config.yaml
input: "log_mel"
win_length: 512
hidden_act: "gelu"
head_dim: 16
qk_norm: false
inner_norm: false
width: 128
init: "kaiming_normal"
residual_init: "none"
beta1: 0.9
max_steps: 6100
batch_size: 384
epochs: 149.9
warmup_steps: 300
Rows from block 9, named by matrix and row number. Rows with one number belong to one attention dimension. Each number is 128 + 32 x the weight over the matrix's rms, rounded and kept within 0 to 255. All counts start at 0. Numbers have three digits each.
# q: attention query (model.blocks.9.attn.q.weight, 128x128), inputs 0-127
# k: attention key (model.blocks.9.attn.k.weight, 128x128), inputs 0-127
q.84:125164172105105129197179189108089097091102210100099121092088150100127095135102123139161167201123080136082120099114078104107083083199173130098162160096121094124073135109173117129213118081153143116104124099144070148152160127146109137143120142144125157111113132125090107112159148216112101094167144142080128142108145156188183133131134131085172155113159095100144146074081083061152109189134
k.84:153146169136135121130124167120130169183151099098108159109099164118104138126150108151121098120145114137157165134085116101109137138164167159095099135156054159114119117033111154154079126130132182180126105031115053157133183107102133137083118217184091130079119057111158143137173159049138193126111127096148122116085083095134214145118092141115214126183154155176089167157176150061112096079127
q.85:163152156125120127135119108132137113113116145127158120164122149162168122112117101104112137148115170127160119168114125120142134099091139128135053123136137147167136086144064103114103078173123128160140102132163114153094199067092115067205067086141152158138166131112134135113131183143118121124129155153093183125090094220092165125120104107081153122102154132120208130180179165103079117114079
k.85:134124121165031179123158155110156102149122149137170056157071142143157162094139161138091141170110148144139173159119132153152135108109103096076144097144146100104133146123116102168126146128129102193109035194129156135057094125115092104162117069060098128120108191133180164146107134154125086102150121126174109072083108111101148138095144106161117089134097156040150121176141113154098135118068
q.86:132114149103160062116201137178094143140081163136176116088140130183128060152119091065121120137095099159141112191106081115136047117154168045099102105061114131112108098134099143100137041122091134204157067111176086158095190112113113091180116088100155234136136134140130122100171200192091083147130066130114185153145148166087152169109120091170097157135169108079163161124068140127134122234148
k.86:168190145150087111158127184140193101104190105137124156148105150124102189127163108182098078144142127158109178181071149153156095110123149037083122145138086180086148177083124097138093143139158107091128059130142170184118105147089170066111097100107194150119147115108187148125135152143097171147171126096127127049125087159116149116075108120148164104201104141100106142148140151120139126178116
q.87:113078141137140063082145063174134186137117118152136140120157135081104089093107112121087100104091105117104123103153105126123167141132133069173119124132080128122185122124155162158140146188105137083140093146065117157152054185082206186100196179128153120127127122157197139119124074073147139205076070131198122093195141059126096138115162190168074100150174133136051156046096151178142075121176
k.87:103175161139176129142086122155156166114087085176077129111163073076060097187108091090072078123088107096104075166123066102176105130126181128137106199069136161154152073203115106099154156135122120000187173117138132136148119205115221146141131168130214115100103129131132094133159106118059158155091175150126175128175097200130102145177182185163112094110124105194129078097086130156161191161154
q.88:116175025188133117071102088167149116152139102104074157142204120104178201115141157103112123123124164112142114094162187124094210189100129170143097106154167192149171125122096134116128122228150121082114146136097154123130098081042134083115088103169084120141045117139129133138089083090114161093150154121197082124126115088137088115084108154095129153119104120139132134133151130140163118145131
k.88:134117118104148109079180114107120140122083198150138097135173044135152110109096134021130158102106161143127104090165143125122118142137064171154134123151168132208155083183147125143114156150123130133131193157096158088164097084083117128186123101109067126122161183151105106121080122160163136120101103138157184154156165102167106163142112114133095134097141099132161163102117087143137176136133
q.89:131092165126134157172107111091142051100127137166168112141125159158137139164164104156180137139147129098110097126089112154132106124112081166097189180150097082145091157163162119192121193126147113175111176146157101119119133092166116163072115185067134084094101148090076152114115180144111139141064141112128127131159177191177213086128108161079163116102104093219095117153152165096119133129072
k.89:094139137112120131178112137068081077202167099158169115099129128145114098187113099162180163139237121130154125135180051126107161120130111162158186105093107046135133125132124143094130144071150206213123108111145098099102117117164060178145162142115120140159171105171139172111193148082215115167102180134136066144157159105080088115164156129088142136089114117127084094144132125054088129085126
q.90:136088167138139133153140207090141128084137162146135105137040137115119097178166099098139114118135084170115154213104044142148036122184130048082138091074099121099096116134146126143166097061165137137146050126194126110052182109177087109166077132094139148114185160073129167127151203175119133176164162139111173101164130161108140165124103112145120150134107105071100145117186160085159156109138
k.90:178103139137077134141100147155172103123173081090132113128128203121120162116194146197068076161141103139102107095038194140128106160090110094086153134160090114060135196103179096105092127122170081119125077095111132145079142100126128130107147060110157172148092138137122115130155192109109116130135090087105096107108119111149178100098133159119179121209132150076080173177151130123164147155124
q.91:170106062150099146139142108157149091121134112151095139147129110134172162117130125107104100145162143140091147121146149127122151119131103162174124132164096152119138134134106102130120092156126137101098135132143142139115173082095087020180096137154153147156111114121078141113160096133127148089165175125096147160083089160134123143102131128100141124142141170113154068091133118096123083072143
k.91:172105089156122126097173143139080140130125155111147068073121119181133138109111119128134161186101161117126120105152166125094168125147108181106144154161122086117149128158127108137129132148118098188121153131107146137093131104089082108153115109120075155116104123161073076167088109135138125088147093104121120138137112104135138146140089072133098149143132154130145082120106073142139174094155
q.92:155040151148134171097125123101148122105097117172152137115115166130119107188162122043101140066139126125088128188119124148116082122159098093132151082112109127145166121129150130121080075162161168103151113150161139080083125111040145101100091179083116120136171134119126177132173145118094114132116158113185145085224144145086132148090067183133123139198103104109065137104134161123085172080158
k.92:148084186134039106137100145137121079078125119140080072143145147150139159147149136168084148128114155124119068119097173150146144128100078099122181140139115107113155145153204123082076159099132121093143110134083165121106080123097143139147127045075131173131109161166078118107162176094117076132105103130130093131170152138143105117107153218112096135196082132090079125150125055118171232200145
q.93:145144111161092160084075076154183153149167111127084113171180109108164176101125164148113138077132187071117153097116190144121206168062096120165088138155179168148147105156128103140111170170123147084110161151116172129113064134090110143088139157123114051106107139125127092153094080061135196104087108127174123112153102068114105088093165179104124148111105148159124176151157107156138091073130
k.93:123118123072138116101161070104120144131067148179128079130147075157155137125074106021139172123139128121115073090199123152151130147123071149162114152115169106168137068192152146125159187142120149154160176129118162127112123130123071186168141149140096146170138165116108099108093097164154098127070123172142175146152162081148097123163154140095085130068144116137175151130110091144118125131134
q.94:140138147173149173092094127133138170152122079108143152133172128084138145106150134120114119096138143091190154105144218155134116162027062165147115054141165141151144128116091148126050198128139164113099161143091146134075139077132080125065115081117118076145114140149154137180123097094131165171116099096193141099161129113148132107129126085133138105125090151083108148177161094148103140157152
k.94:117088110089160105164207095103141142098141161133160127175180184122134101102097129077158178088162102135159125088149168135165173132120060114189115116154195047137157110136152129111108184152164142138200161168089106151125115094133075157176115062080090085123129136109131168118065101132062062130097130109154144132155156088151057115093159078181085118064144063100139133111170093145108146169157
q.95:176126094158079164118112130111144118135152063075104161151127105112119155105126180189168146132122144078119109080193129172087111163097121209123192108165145143123122168129161143135143138140151142074136204101093145054164073147104114161056161154178117109150098122171098116112074076124126175062193164129139100105136106054193111102123146136120146149150097173190097151115097097131142117139150
k.95:142103136107137097114168096042013165133066152098133161115153089175138076102069138074237199127116115119158131108184106135094112132150077192157127106148142089157144118132106179122106149134120173129127255139099118126158155092106099166144098147196088154134163138136109128107107127155131118134083097155128153195144156108162119117175112144093114179075109081169105105101126086114144183135153
q.96:148138103134096105140125156157172110126141081133102161119108151084130165129134149129130094147156164131123116139195150105109136160147151079165116082127103092117130218178146118130089141148090144153190074155092100152154088156101096129149119088148133151132131085112187042145121178096109125101126104161136134112064102116117096129119181169148088136123123163090119137107111064190149095125154
k.96:154134113106081170121174101130148101145167124103143122118114121178049121107118119135148121137126094162158125119152164202123156140100117125139112108103191122111109139121168132110096140125108130176093131095159139107118128107146015095136124101114100130135113115090141139117106091079131115134115091107158103123159129102132123140105139161123157106132143116038119182126148110123118109089171
q.97:128151046110141057097054182157140189150138112126151133140124125152156082091173130159118139101170144095122113090108162119143163173130148076165094035080125176164201032069078150085117147101113122157079073127166170144113117047082082090161071066226124130160174122159134081113155096152147125155143122144096133089131157080089138156077105096164051106087126143030123073136104131122150118210125
k.97:141103017125141132107112152163119132179162120167109079154134093137086132162105161134168115124106143110087132183148067013141205127154147154119120118154171128161142172080134126169057163125096153151133122142158108087153205080142048098108148149105118139136104159122104092204134128107110141138091149187157154137153124104083101200120139115133124127100152183164147006077109115088106226133143
q.98:094070173107162142128182122197122137043109142174123096132161098146103117139092117131143116115068109134155100070087098123147121139160116158124119144105202091125105082091151151137120158158141091117159135086125154124183177129148125098137171117118168131084162121115063164134138127126096101118143125128106140160184145114180213137157111090145137094110153161149160113107097111103154093120122
k.98:113096117134123111127121113147168163176134086068112160099048171094128122128111127159116115135132159140122102181069119072066083088153212130123139152136122144134144155118105074152128076111118112093126135127109142142145169158101227148173103084131158140111151109111166181135144123133110137145157196094133079110103117227143120135057113124140116123110082159178141128171119173169156113150115
q.99:147159153117147079055074074121114123164109065139181155136192150120130089115139142146149126138146098087162090135099220158142144147032061116155095121087126184113131111096096129120187168114125065151024101114169085199062134112093160133095115098115133092146145122143181081124139092126144163120158096084122128095100172115089085137130139150171137190118125034089082134155178119120125086165089
k.99:129116140132105146121115097126137168092076159207092133178192121121179107082103113085152142072122147093100063053190066055138158151042111153170113098108154125172036123132145077181132169111105143139181159172139077114181125109160085139066149185123116117141164185157095106191075097187152145119123127148126178164103146092167042107126099155131106145032145127155164099091162127118103093145163
q.100:148124095143153138189075209094125117158106104125128129132134130155104148104129139174150139126135126123098157138154118147109123151141146088119147114107121109142185114135141131160107138080154171098157147067159135124114116100117108100125139127167142122087129070142118130145109127117103075155134127122127139086140132162155136129084123102126176086132146160109101073087142129161099147117122
k.100:120139085132106101098093156157090107163163119123109076093142139160146114148129096190141121132103135121129150205144147185108134137096160101067108096203131159100148134097140142156115159184108095142149112095148145112087092169127103124144124138122090101113096098137136121132093105142151114127122112146123116131126132131067164121129138142117125127169177157105116089140095118069124177063085
q.101:120126182113143107163107123155140090129099097220125144145152124122131124068115133174152117075094087123153111085154121100124163181069117124168108101076149110142125196125194116179101175172079150112193123123148096190111107200129137094035174129095101089089126097082126114096162095087132131112160051162127102155158148123189125134192215144139187144127161066111090129069127097191110051096127
k.101:110121134114093127118121084104182105135102081112158162117112156123128126023177149164174173150172107147146130093144149202100137128077119061101114101120133126127035124165150089136155158110110148114128165141086127112103126139119141103163137134106142154148225119094187165152106056179146151125099131041138081127133134155121094164053156129098086163082113134148186185162147164125105075107177
q.102:048104186095111131149128074165085171101070157193149102114158044135102119197163119115126082153088132167132107115079075087168096102150162069136088107123179064111104128127175151133098113104111136167092093142174139150147114154122167133137144116067150150146129143142134144139156117113164110136129093141089142167135184089130140166236131142122100081146126100136155178095072143114161162120068
k.102:141109166110095139129103156118155138148120058118121146136078108125119089096085142153079116158138105136107120111093125094102065133190138099122192143065144160121124141115134074129140097135094187067128158109143099149181165141118179089126104073107205118124082086080131113119088149186062120142158144093090143099099112202158131155114129123159124143069137154198136100146086154208137117222159
q.103:114113148133122145112135132150124196131121140096116135136109142123150078183095135145124147158115135186152141152105130100124143105135095169132120136146179172108111074104113121120145115061170114158095148080132108081184172088078125142160110131152142169153144153142102136106129108125129151105100197144169144134152126118075165152098117126112115142062118102180124105100149130108073152181102
k.103:138075089147165082125145108147118197163106100170118131108110104105171137139090150114132078108117107114119103194091113128127124148173135121149109157157116132128183129130131115089104128106156093083183124092140119136127165130106190166109190130127140146127127140173087147129131163115147136130112155144149171166144133147170091140174083140102136140142146144147159049101106111165160142130095
q.104:130123144158122149140151133081101110115139095118110153123112132146068181130151103156136132115152090145130136144134110134093135132067116120118158133144126111117126122150101112169134112073137144095148131092133083131083139176130103176115122173114123130119152089115148129119136149138121174116105100123149137086104121169138091088120149167090197129127123115192101214147155121136079143120108
k.104:141162114140084124138131127079150100048140125155143120134192182181176120136155117155118165122118147120175079090162133204126130159039131139126110105146102119129143075135119135114172183149148144151151116105143123119067048117102155143111113150154079131139119101149144139107117158134164132120119099155124141144131127092149116056153140181119140145142116085109139198161143131168108086066102
q.105:162156162144158116121087127099115134186142121092157144108104131138140187054149186116190188144147144163108124155148195111134186151085074095135100078159134115141132096101117156125087111106142153111121077118134150127134122099049159121154089118108071127198140074112182104182121102126134087117115178176158126114082168097116123112107166186099149131079124141040073197165160120087074159135114
k.105:164087067133127080117153148110094116113102192146087083119162115153186129125126098116152139158114151112087113105168112116121144192090100164118118067147114112164131101130164119085097150121156146150127158088138104118124124142121049113134166164148087145113107142121107102132144077091143143129119095146080122150128132078157140156121135108118137149101149168129095091103166097137111156105160
q.106:150103085149159120153166170101107099094166126070095097128150119189135121154104111131085139129146113171139137186172129185089102115173150168077141152136101157137127092140143119122121081103139106134176183121111145058084153114101119132102183135154128191095120142116080165055099138133054151131106202151141132145212109179114108108084086102144139145166153156140149103153131170169097172093150
k.106:094118104127163109131087134123081096095166112128095106145178147139151160176147121121113117124104134116144157208130112167125104131229171126121096137171115103103169127142113181103099110146116048151114099131116255155090071163134161143102144130136057131140097116144124149157124155116144102088135109164084098169141099159083168101171123100141143135242112131088080132085068106086172173087094
q.107:149090169127157107092157117128103169092122127143139110092146123138073099131090130118132138158105115178143112129080115128133122124148141113130108172101135125089082069097132143097137140101161110122162121114140136108116159141112117218110133130068145140122133186115142100118175140151100166132120114144106145146178160161168147122133102150159111158132111119166143176164079108150143135089098
k.107:125118107139090116185117150106118148118111104088097136131082114107173139140146152135095141130105138137122114124114129077091103093136181137122186117067145107131168154168062110099112097146109157074150139107105137122136117100117161143110136116110179119118091122119129101154128154166104144128180179137085177101100144222169067093094107129151140121126086151166156138162077174165153102141138
q.108:132152020140104140153067158141139099210153090155128129145089141073132167111130128078114095080177189116082146108195169065138170180168108034180195089066076119180205163158164130059121078161089139144166080185142150154144137121132163081059067095163100170104090097151146104153138178074161069116105113182177130087043134092109133118072138175121139073146146121057104128093121110163129116195150
k.108:172141108129142130122190215113142019205166152198161099116102129160061119126131103096187192118174138149116173188189170192144148117104092083074154111139115125112087106127173051136156161087114151227152107101158094095117173085201042113178102086084080130102113133107165114149154086081160062130131079147130073101126156031067143233108151155165098083144189154030118093105119102107102184141145