Weights of a small self-supervised audio encoder (BEST-RQ): log mel input, adamw at rate 0.0016.
Rows from block 9 of a small self-supervised audio encoder (BEST-RQ), named by matrix and row number. Rows with one number belong to one neuron. Each number is 128 + 32 x the weight over its row's rms, rounded and kept within 0 to 255. All counts start at 0. Numbers have three digits each.
After each neuron's rows are labels from the 100 clips, of 14848, where the neuron reaches its highest value: "loudest" is the band of the loudest frequency at the time of the peak. Only what is clearly more common there than usual is listed. The data: read English sentences (LibriTTS-R).
# fc1: MLP up (model.blocks.9.mlp.fc1.weight, 512x128), inputs 0-127
# fc2: MLP down (model.blocks.9.mlp.fc2.weight, 128x512, transposed), outputs 0-127

fc1.321:148102163124089106125120134124136154141116090092124158134104123121158110131129216147124116085103114091145215101112164194169152151097116171132166178172112126103176199161075094102112141095136115141121159158088088154143143053160198119088062157126156149151132135093100072130100153118125123133096151128145120092139112113137154160105085084166136158073116055182145119152207121136104107141119
fc2.321:139125098139130133094111111115126122162140144095134141132092165140159191094094126111144209127180109129107113115140086115108155143121125168208135130166125088141085112145177130141139150128128164174145145132123246074136155159137103129121107101109105154139138141097151145073127124050125110118187160149175074142128104151145115111119125173125144135050124170138123108072090061124153195113035
loudest: 250 to 500 Hz

fc1.479:130148098098096118127113138153105041133121132197174124158131192162151122056120163146082092117139137151124121089151148151132171102109078140160108129155126112148163153188114167109128125119180082134103195096183077136165119152083128107068159154157090140135147111131148103111155099113055159107102116146165094056069145080093100128144105110116174096177104153073091097112168153126133086151143
fc2.479:117110124091139126108161139133086139096115110126196061128143151132119129091087119147118076142169136144126170137106137093189159118107128089127123083074120136153087174100131169161089122153041139147124107094160053095115108143114105140134190171176144163107145122148183137080159140159168112126098152106162130108090153161073196190101225162138078124155158139148121111072166110137141153152130
loudest: 250 to 500 Hz

fc1.21:146131099106123145146128124139131020119155141155128123150164151157189175074159133104217172126136123138122127113158160180091109104117057123158182101151150110170067151152113138119125137134130137156163117177152144038201100094155165080107116149146067117147103142115076107114084125116147091112072114141127145082097166104147052139111124119094120141133170189130131126106153098127092118164128
fc2.21:136112143142135114109158178119128144125121093106081148144180101169123127035106143154069117144072144118131158128154140153125114128156095151079072149111120175151151025091141105163156165148167142107141183044052111161173082134119153104163112070123145153127120088123149139137119115142084159116156098146129143048155116125151157122147099098158153115110068147086132072137143164158142179170111
loudest: 4000 to 8000 Hz

fc1.511:126134138139141144044112128066128138122101097078117141124138126115092127054093177164103208088099185136132142115134179124154155148101101134169127069168139143110131162158095111150172161172163135114084177100091109119153084093103067122070097156175143178170173098140130163158106109163075185144138116115147151192131060135167105098092146152153142145139110132122081103131129144139122093099182
fc2.511:147101194135092098177120139192122114130159153142127149159122124178104120125113124162097147146121082125144098133151118154150107143137122137121103100070159151121176130156147130098200117091068127084132149071100134083168147131092163106146102130105128174109099068156104140116067141105071076134204159231078135137144196083149128159147087140119150142125142118046119099150152144124104139155191
loudest: 250 to 500 Hz

fc1.302:177118138163115171083116160134120140125161151056064133138065132118127137101118140152127095088126159125166173131146136099116122106139120205122186119119149174121142144122078161110097115114175139069124152087083129075190147101111172120126120115152118152128108087158137152139058156092142163116134219094165142085104097101223127140122125096151185113124053110159074139139110128130112155161079
fc2.302:149130173119083185148199058126128104152125146143169131120125100126143122144139148165136154154164101128123100173137113106125063117177135151095105088109166097089106140136126128128108193106126176072120163081116113090053076131135188127120133129132126110146175162075103136155142123072156146116173135105150098117106180109045106098084138160096180139170104140167115047091149132075181137086130
loudest: 500 to 1000 Hz

fc1.261:145159136119112123095115185108137125123129165146077146141131139113131183103120128134114173114122132128113138151182112106128155117158140204122186133111182111096133124131134128118120147143174175155148162088152095100152122119118073034105149202156150173092149115103061139091084134129097159062035168133135122147166106192127127137083089175066118135155080123170129062102132144116111077077126
fc2.261:154100122142190110126181111132105142091126132073210160152098134130139101095163154175146107106096144093148136122142150160191147161094123128113147103109093118149111094178093132145118137071127123131152103127123109105091089150116136205109107078079090106129076095134169148136098102094134113177179083118111114073168143115114115137153150095177101167089129145125096173252166132175165168171114
loudest: 500 to 1000 Hz

fc1.110:149143117143113096146131175083125040170127100134150123149138114135110115134183144173117130150174123114064175100158147145139121166121057080143121137175097179240160142160162127076115183094157197139063158095162093105093151105127098121107130112168093158105097091131084079130096154110198131155101106155069143141154105114153073129153120116131143133092104122119140159095122135163083134127122
fc2.110:120111138098151124180115106116100141128161166183117165138140101129096112163159106167095121141083069119155058138126159051123160109163152086077104119064125135114091098141101134216162122166140117116175146155121136121136112158099183158186127101137153126108154112042136109074075083125114118123134138079111120184136131130124175112136111112142230108120088185175133082149127153154110090146143
loudest: 4000 to 8000 Hz

fc1.242:118126119123097140149127138153124079103183153117062150115139142110144140155128126179096105142088176117129175114192127130096099116121116200142164163145154134149131179148152134155123146130147117136187172166133128059142076067162138141040193177150143096118092111114124119120088130141163139138111235138156130155110122161213153042174132119126131106094084135122147089096159118129147112092111
fc2.242:159129147123112156146164124109122108093148151145143152096039108151176103077108067143111064091181175174132101130090142149162147144106199070091110149101123094154155157156107151094191095103103124100090140167118135159076140121092141146090167134109148112143151132067099134100150121130089179118047159119078132102200142170140086143104118173144105167158142163140171143138080089161130160106153
loudest: 4000 to 8000 Hz

fc1.10:161128102118107179156133092136112143121096179135140133185108191160164138110120111158134163159157134107079141118120168148103111133084104168068138130127081151186055154108073163112130127127157129104123123185082111128166098121140162100167131113178100117161106192140079093113114115151134122152108234140115075060171129148196110142148088123122126111107126048139108104058101173126139100125111
fc2.10:111161108123118130106165103114169098127129143098207101135150134135124115162159118110080041116117134138130151102143163135177111058132159042135085134144143160085072119195113121090170118158138113080114126127141168129110164099127141183126079130095138107131120183099195128186114149128066113238138085127127101077124126119151164149108048120143143104106132137121149158149116184092136110127114
loudest: 4000 to 8000 Hz

fc1.506:133177142151142118159181201085119067086200118145097160163105150112141165067107174135106133115140114152100199097183124143150101102167136156171159096136191099195163142130104117148137144090149185104136112111158159062128104094135192121112149185141091096102085075146179138175086122133088101143127188116137102133142159101148121098131074151089168127105139127093163166099127101102130116122142
fc2.506:144132165088153144083159123165073144121161150117121137126116077145145087088159081079084178116087111118119082093107118155091125109111148103122073120135100111182070165147168139153103192079079106173133153135092170137108054107085126141174074182101187115136161139158133144088153104147121177105104149139151100130154117102127106157130083231117097185156118098132110170152134103112125143165174
loudest: 250 to 500 Hz

fc1.410:085169157166103118153192160145080110087108097152078097083093147107098091139196123150141110157160150124129182127123157117137201127160126149229155127136087152177209104093126133068085114138116139105107150134133127126197092100150091129158102161119127117162149058121128177170131064144123108133136063141104120095086136169093130092097103112164159095174094118104118139159133110127125117091107
fc2.410:081093128115171128132103164113141158213111098152097103112190154144145116109110159161132128158129129086161143090085124127202105125140170149182121138106125089041076129037135070117110178105104193127151130107164077144108134137108153145122137122086059116110165120123139087103159199158165134129158110127092137133169138154108137149084154152146103073142133134110154140116088176103128176198133
loudest: 250 to 500 Hz

fc1.49:165165085136143173131070113163177122094187095131099132155125148124164214153184103133091180059128121176140090105117156178119163105074094187090168135128149135128133084180158144151133149164166181146136137098098144089158129127119117153126147182123144103147120087106112120142104098117063092103097161161151106124111152097113083122117014100102092152153105123122139146152105073097141150142098
fc2.49:155112139142124111084136103104140121123158120153095143140059160110118102177090116128123071093181094099113146151128165090080140116154110057157185219180088179184119139088108148085124116131154126096123139145092147054214137122125125083118137165127175192128125081096202209125130167113093168164117144124144132120157133150111102113131128115109092116165121124069109139103083120164127153141124
loudest: 4000 to 8000 Hz

fc1.430:117168132187089092116088144116107044112145128136143193116106064169121190130169163154147138154147181073171134130111195147104165141117076112129087163150091160078192120132093085120126163129173114134093128101098154151114118078101136066157074074128105123142082075109119119157111126121201144152169123124137147105082114121176124095122084113102184088141144107115144163140130137174126176127115
fc2.430:197090109133116139171123194156071119141097106076104159180205063120120111186131111139168153106100136142171094097100124103124102146119130127108160123119162116120158134158093106176147083155080126074091149101102045121127099118136091170134134085129152100071070144134095117036100111156115104086067167131160168132184134091115152156129176132120150138171096134133136148105181159139140140115131
loudest: 500 to 1000 Hz

fc1.23:180104193117121155145132115107122064135145099193128153207137112074144187117125140110159113067097099067169148109106105114080148147165101082175164153110112094153214192133152124124115162133155095096109090133156164163161151117149145158137082092124138155100132138131077132124115169118212136098090180154143135101120064096131076072093132143113159142112118093158145147120127087100112122160150
fc2.23:174219126092157167112106096126149157122111179118079080071098118131140149165106119167172112154152131154126106120154116122106081118089131134143139140062185162201125176124125142096170126098127113165097159194108128137129099087108126118125203119109092167142138156149172127156090086116079129131167163096140110154142125140150139127172118166115097178132112112198079098052105054100128168108094
loudest: 500 to 1000 Hz

fc1.218:190119170139112133117148118171193090147181112062116202103134157120143101090164179164087180161128138136103198119120161153105179142099129128098122118147157150164127156159143170165159148112120142073076121144162087181118139112082169150118036140120138147137110138057120101144075096157067146114112143079110126148178111132118137130110087098148162155133166131119103189185170126112154109116106
fc2.218:165168093117112118133159170109172101055131125196077149128139172120136141024131108110077100092158142143088167105124123192083146150073094108133124134157153128144114132131129133132175173159130154101060192141146133119145083084127161120099150129143154149138088113135108031187146135130075163108127180134133099130143093116145093135096116175138131133121103162070098120152183128143119151079067
loudest: 250 to 500 Hz

fc1.379:193116134166073100080117111123182132102145129144103222105105095093131147099121160129098210096135147141116115111129151175069138194094136156106134150111195202164123157114107042139170140131116152108142161150099142131134076114147107152109138136116153104125114104127128107084082134141157132110126153090163118084081085166153119117102156129099104214059098102121127143169121164109149077110092
fc2.379:058144118088157131200131125158107127078102159106183059114124092125103126134143096138144090214078107128140136110118100134187090110167123165109085098100102066115153151102114177129090148111123060130159102196145135145141146150122104113163163167130079180101144168149129159112165148164166098132113114155126135166112213121117138116134177091124143109115186112188127147140108083079087116078130
loudest: 4000 to 8000 Hz

fc1.472:159110085160167098142115108162121160153156122103126106162079128111083122103109187159118067081123146116151151116167137135098191140131141129091222144126163159106126098097167134123125154086110156107099114116147103151111154155108150155093154174199188105099132074160133135083124088108119178098153184114213069126188087151147098126159042176156134147130109081150122174101105107122125138126112
fc2.472:182106117113114125161160159135131116126142120136107139135130134184169071144121160113183142161083095116146141098134120185077101097118146126111081120119130130048180070096124157144137138087174093060137132100099165122098126144140141140126094114120066134121145083145122156138119132068034097090186086171122149082090144148101130142137170150167176124070112147175183137122132169188206120121096
loudest: 500 to 1000 Hz

fc1.440:139126116145086165077090174102100141126127146113144163204150150090159114162109156093186126091144196058122126099091153115155129167075113159161129110196098139180147173184103115154102182172117138102064127133086108121157126102143159158103085079131086117148162156137150139149094109129159121128126115136134138073123142084139140146105063144106121152112096133100101145132214039113065135129134
fc2.440:131147100109145142152076132085098196217115132076083158103145154139140153122117097109189148082160167079139079115129127123108122148140091161104122119154127114144131167123162169114118076110137148116077183132091127147167108143166113180103146140112166161140172073129123159141153211163120092095095083164106106131116084103167206130101107146119087081141105132072136111141111106118053159195149
loudest: 250 to 500 Hz

fc1.135:128124114118133187124122119162166129091169140094135101151075129050179088078158135125152175099114151141089123112141154194080105137113113102123173106128147119140129091168119150131137100118171107114133157161148155085161075096190143160121068094165131175179074098111159110159103096155173132147095165126123127124110157133188076088099147115111106146089082170160082156130171074163170068113193
fc2.135:129130168110095142094094169109125108115125143109105154159145054108112116179088167168118089133135104128122111143100120178042141117128088151172143114087097154139096172134097119177130205095139118153090111100093153175151130120171091146135213098117129123106117148192070112116141134127154138129053131151151099144168128128095122169181109099182144120065130094176160091102119147093136218165131
loudest: 4000 to 8000 Hz

fc1.117:171193096174115100108141115134177161133106098136124143168124156115177145138142126122105105097123132106076101153199144165126123140063142133149129096168058167154089137153064126162134130151172161079124142130131037105143078101125136142120110179154152148111089102164182086152079145163098134074140203128153089109134135132130099090114135193067159194115130094149122139128187110150083139118154
fc2.117:065105122182140145168103130121049115109160171118135118145085121122110126096132123085119123119104167147134133108087128141125151109252160140109158175160181085112169117143148097112093128115089182147102097168133201149135159111123126132122095073107175078100136177088104177124164130142116090177105148118093095151135147129107133161136079072170097086150154212075144135110108132102135089104110
loudest: 250 to 500 Hz

fc1.4:126162161121079113080124152102114098092145064118113109121124143083192085095091105162068123091156159112144120179143172116155112129076194155150117074092152171192153142152171118145099199167083163153130116135089149103099119106184100158080166148133147129140110093112124056102113125156146154139156106093111141133116124119194136113123128138109164156143115196113112132149162073198077072114142
fc2.4:140091138144096140158099118151111141143105144091108122106167081116144195110148108075133194174093079162085146126108174098156110158102107144127103152110069137123159159117123133115117152140143092132102121160132181147136133163191117149160090126123223115084150150119147064179123123080158154174121158113109125032190135118107175103152144058116172101155080143129169097101071157084141146103107
loudest: 4000 to 8000 Hz

fc1.453:144096138175103154111086105115133092138158119108134133129122139130097164043161130138162152120168166099101218151143149130124163171184128097135129153094073134144090085114092122067153162128142148174061186181140129165194130130111116089133063090188132182116140132121065074157116045126196152111126080126113140119150106133081087121083142171133158135113107146113133125116146122099121099166119
fc2.453:137113097118142141130096177089119078121092151135134096106171149130125043151119113172078149113215115163123113123118161113135177118117098103130129167197118133109109098152109142165131133132082091108154168102103164124185193157116153197157220108134078118099125079106169072144167121195130109058142135153084131110096115117124151119104096078124131137108122165163173088089095167171143138140138
loudest: 500 to 1000 Hz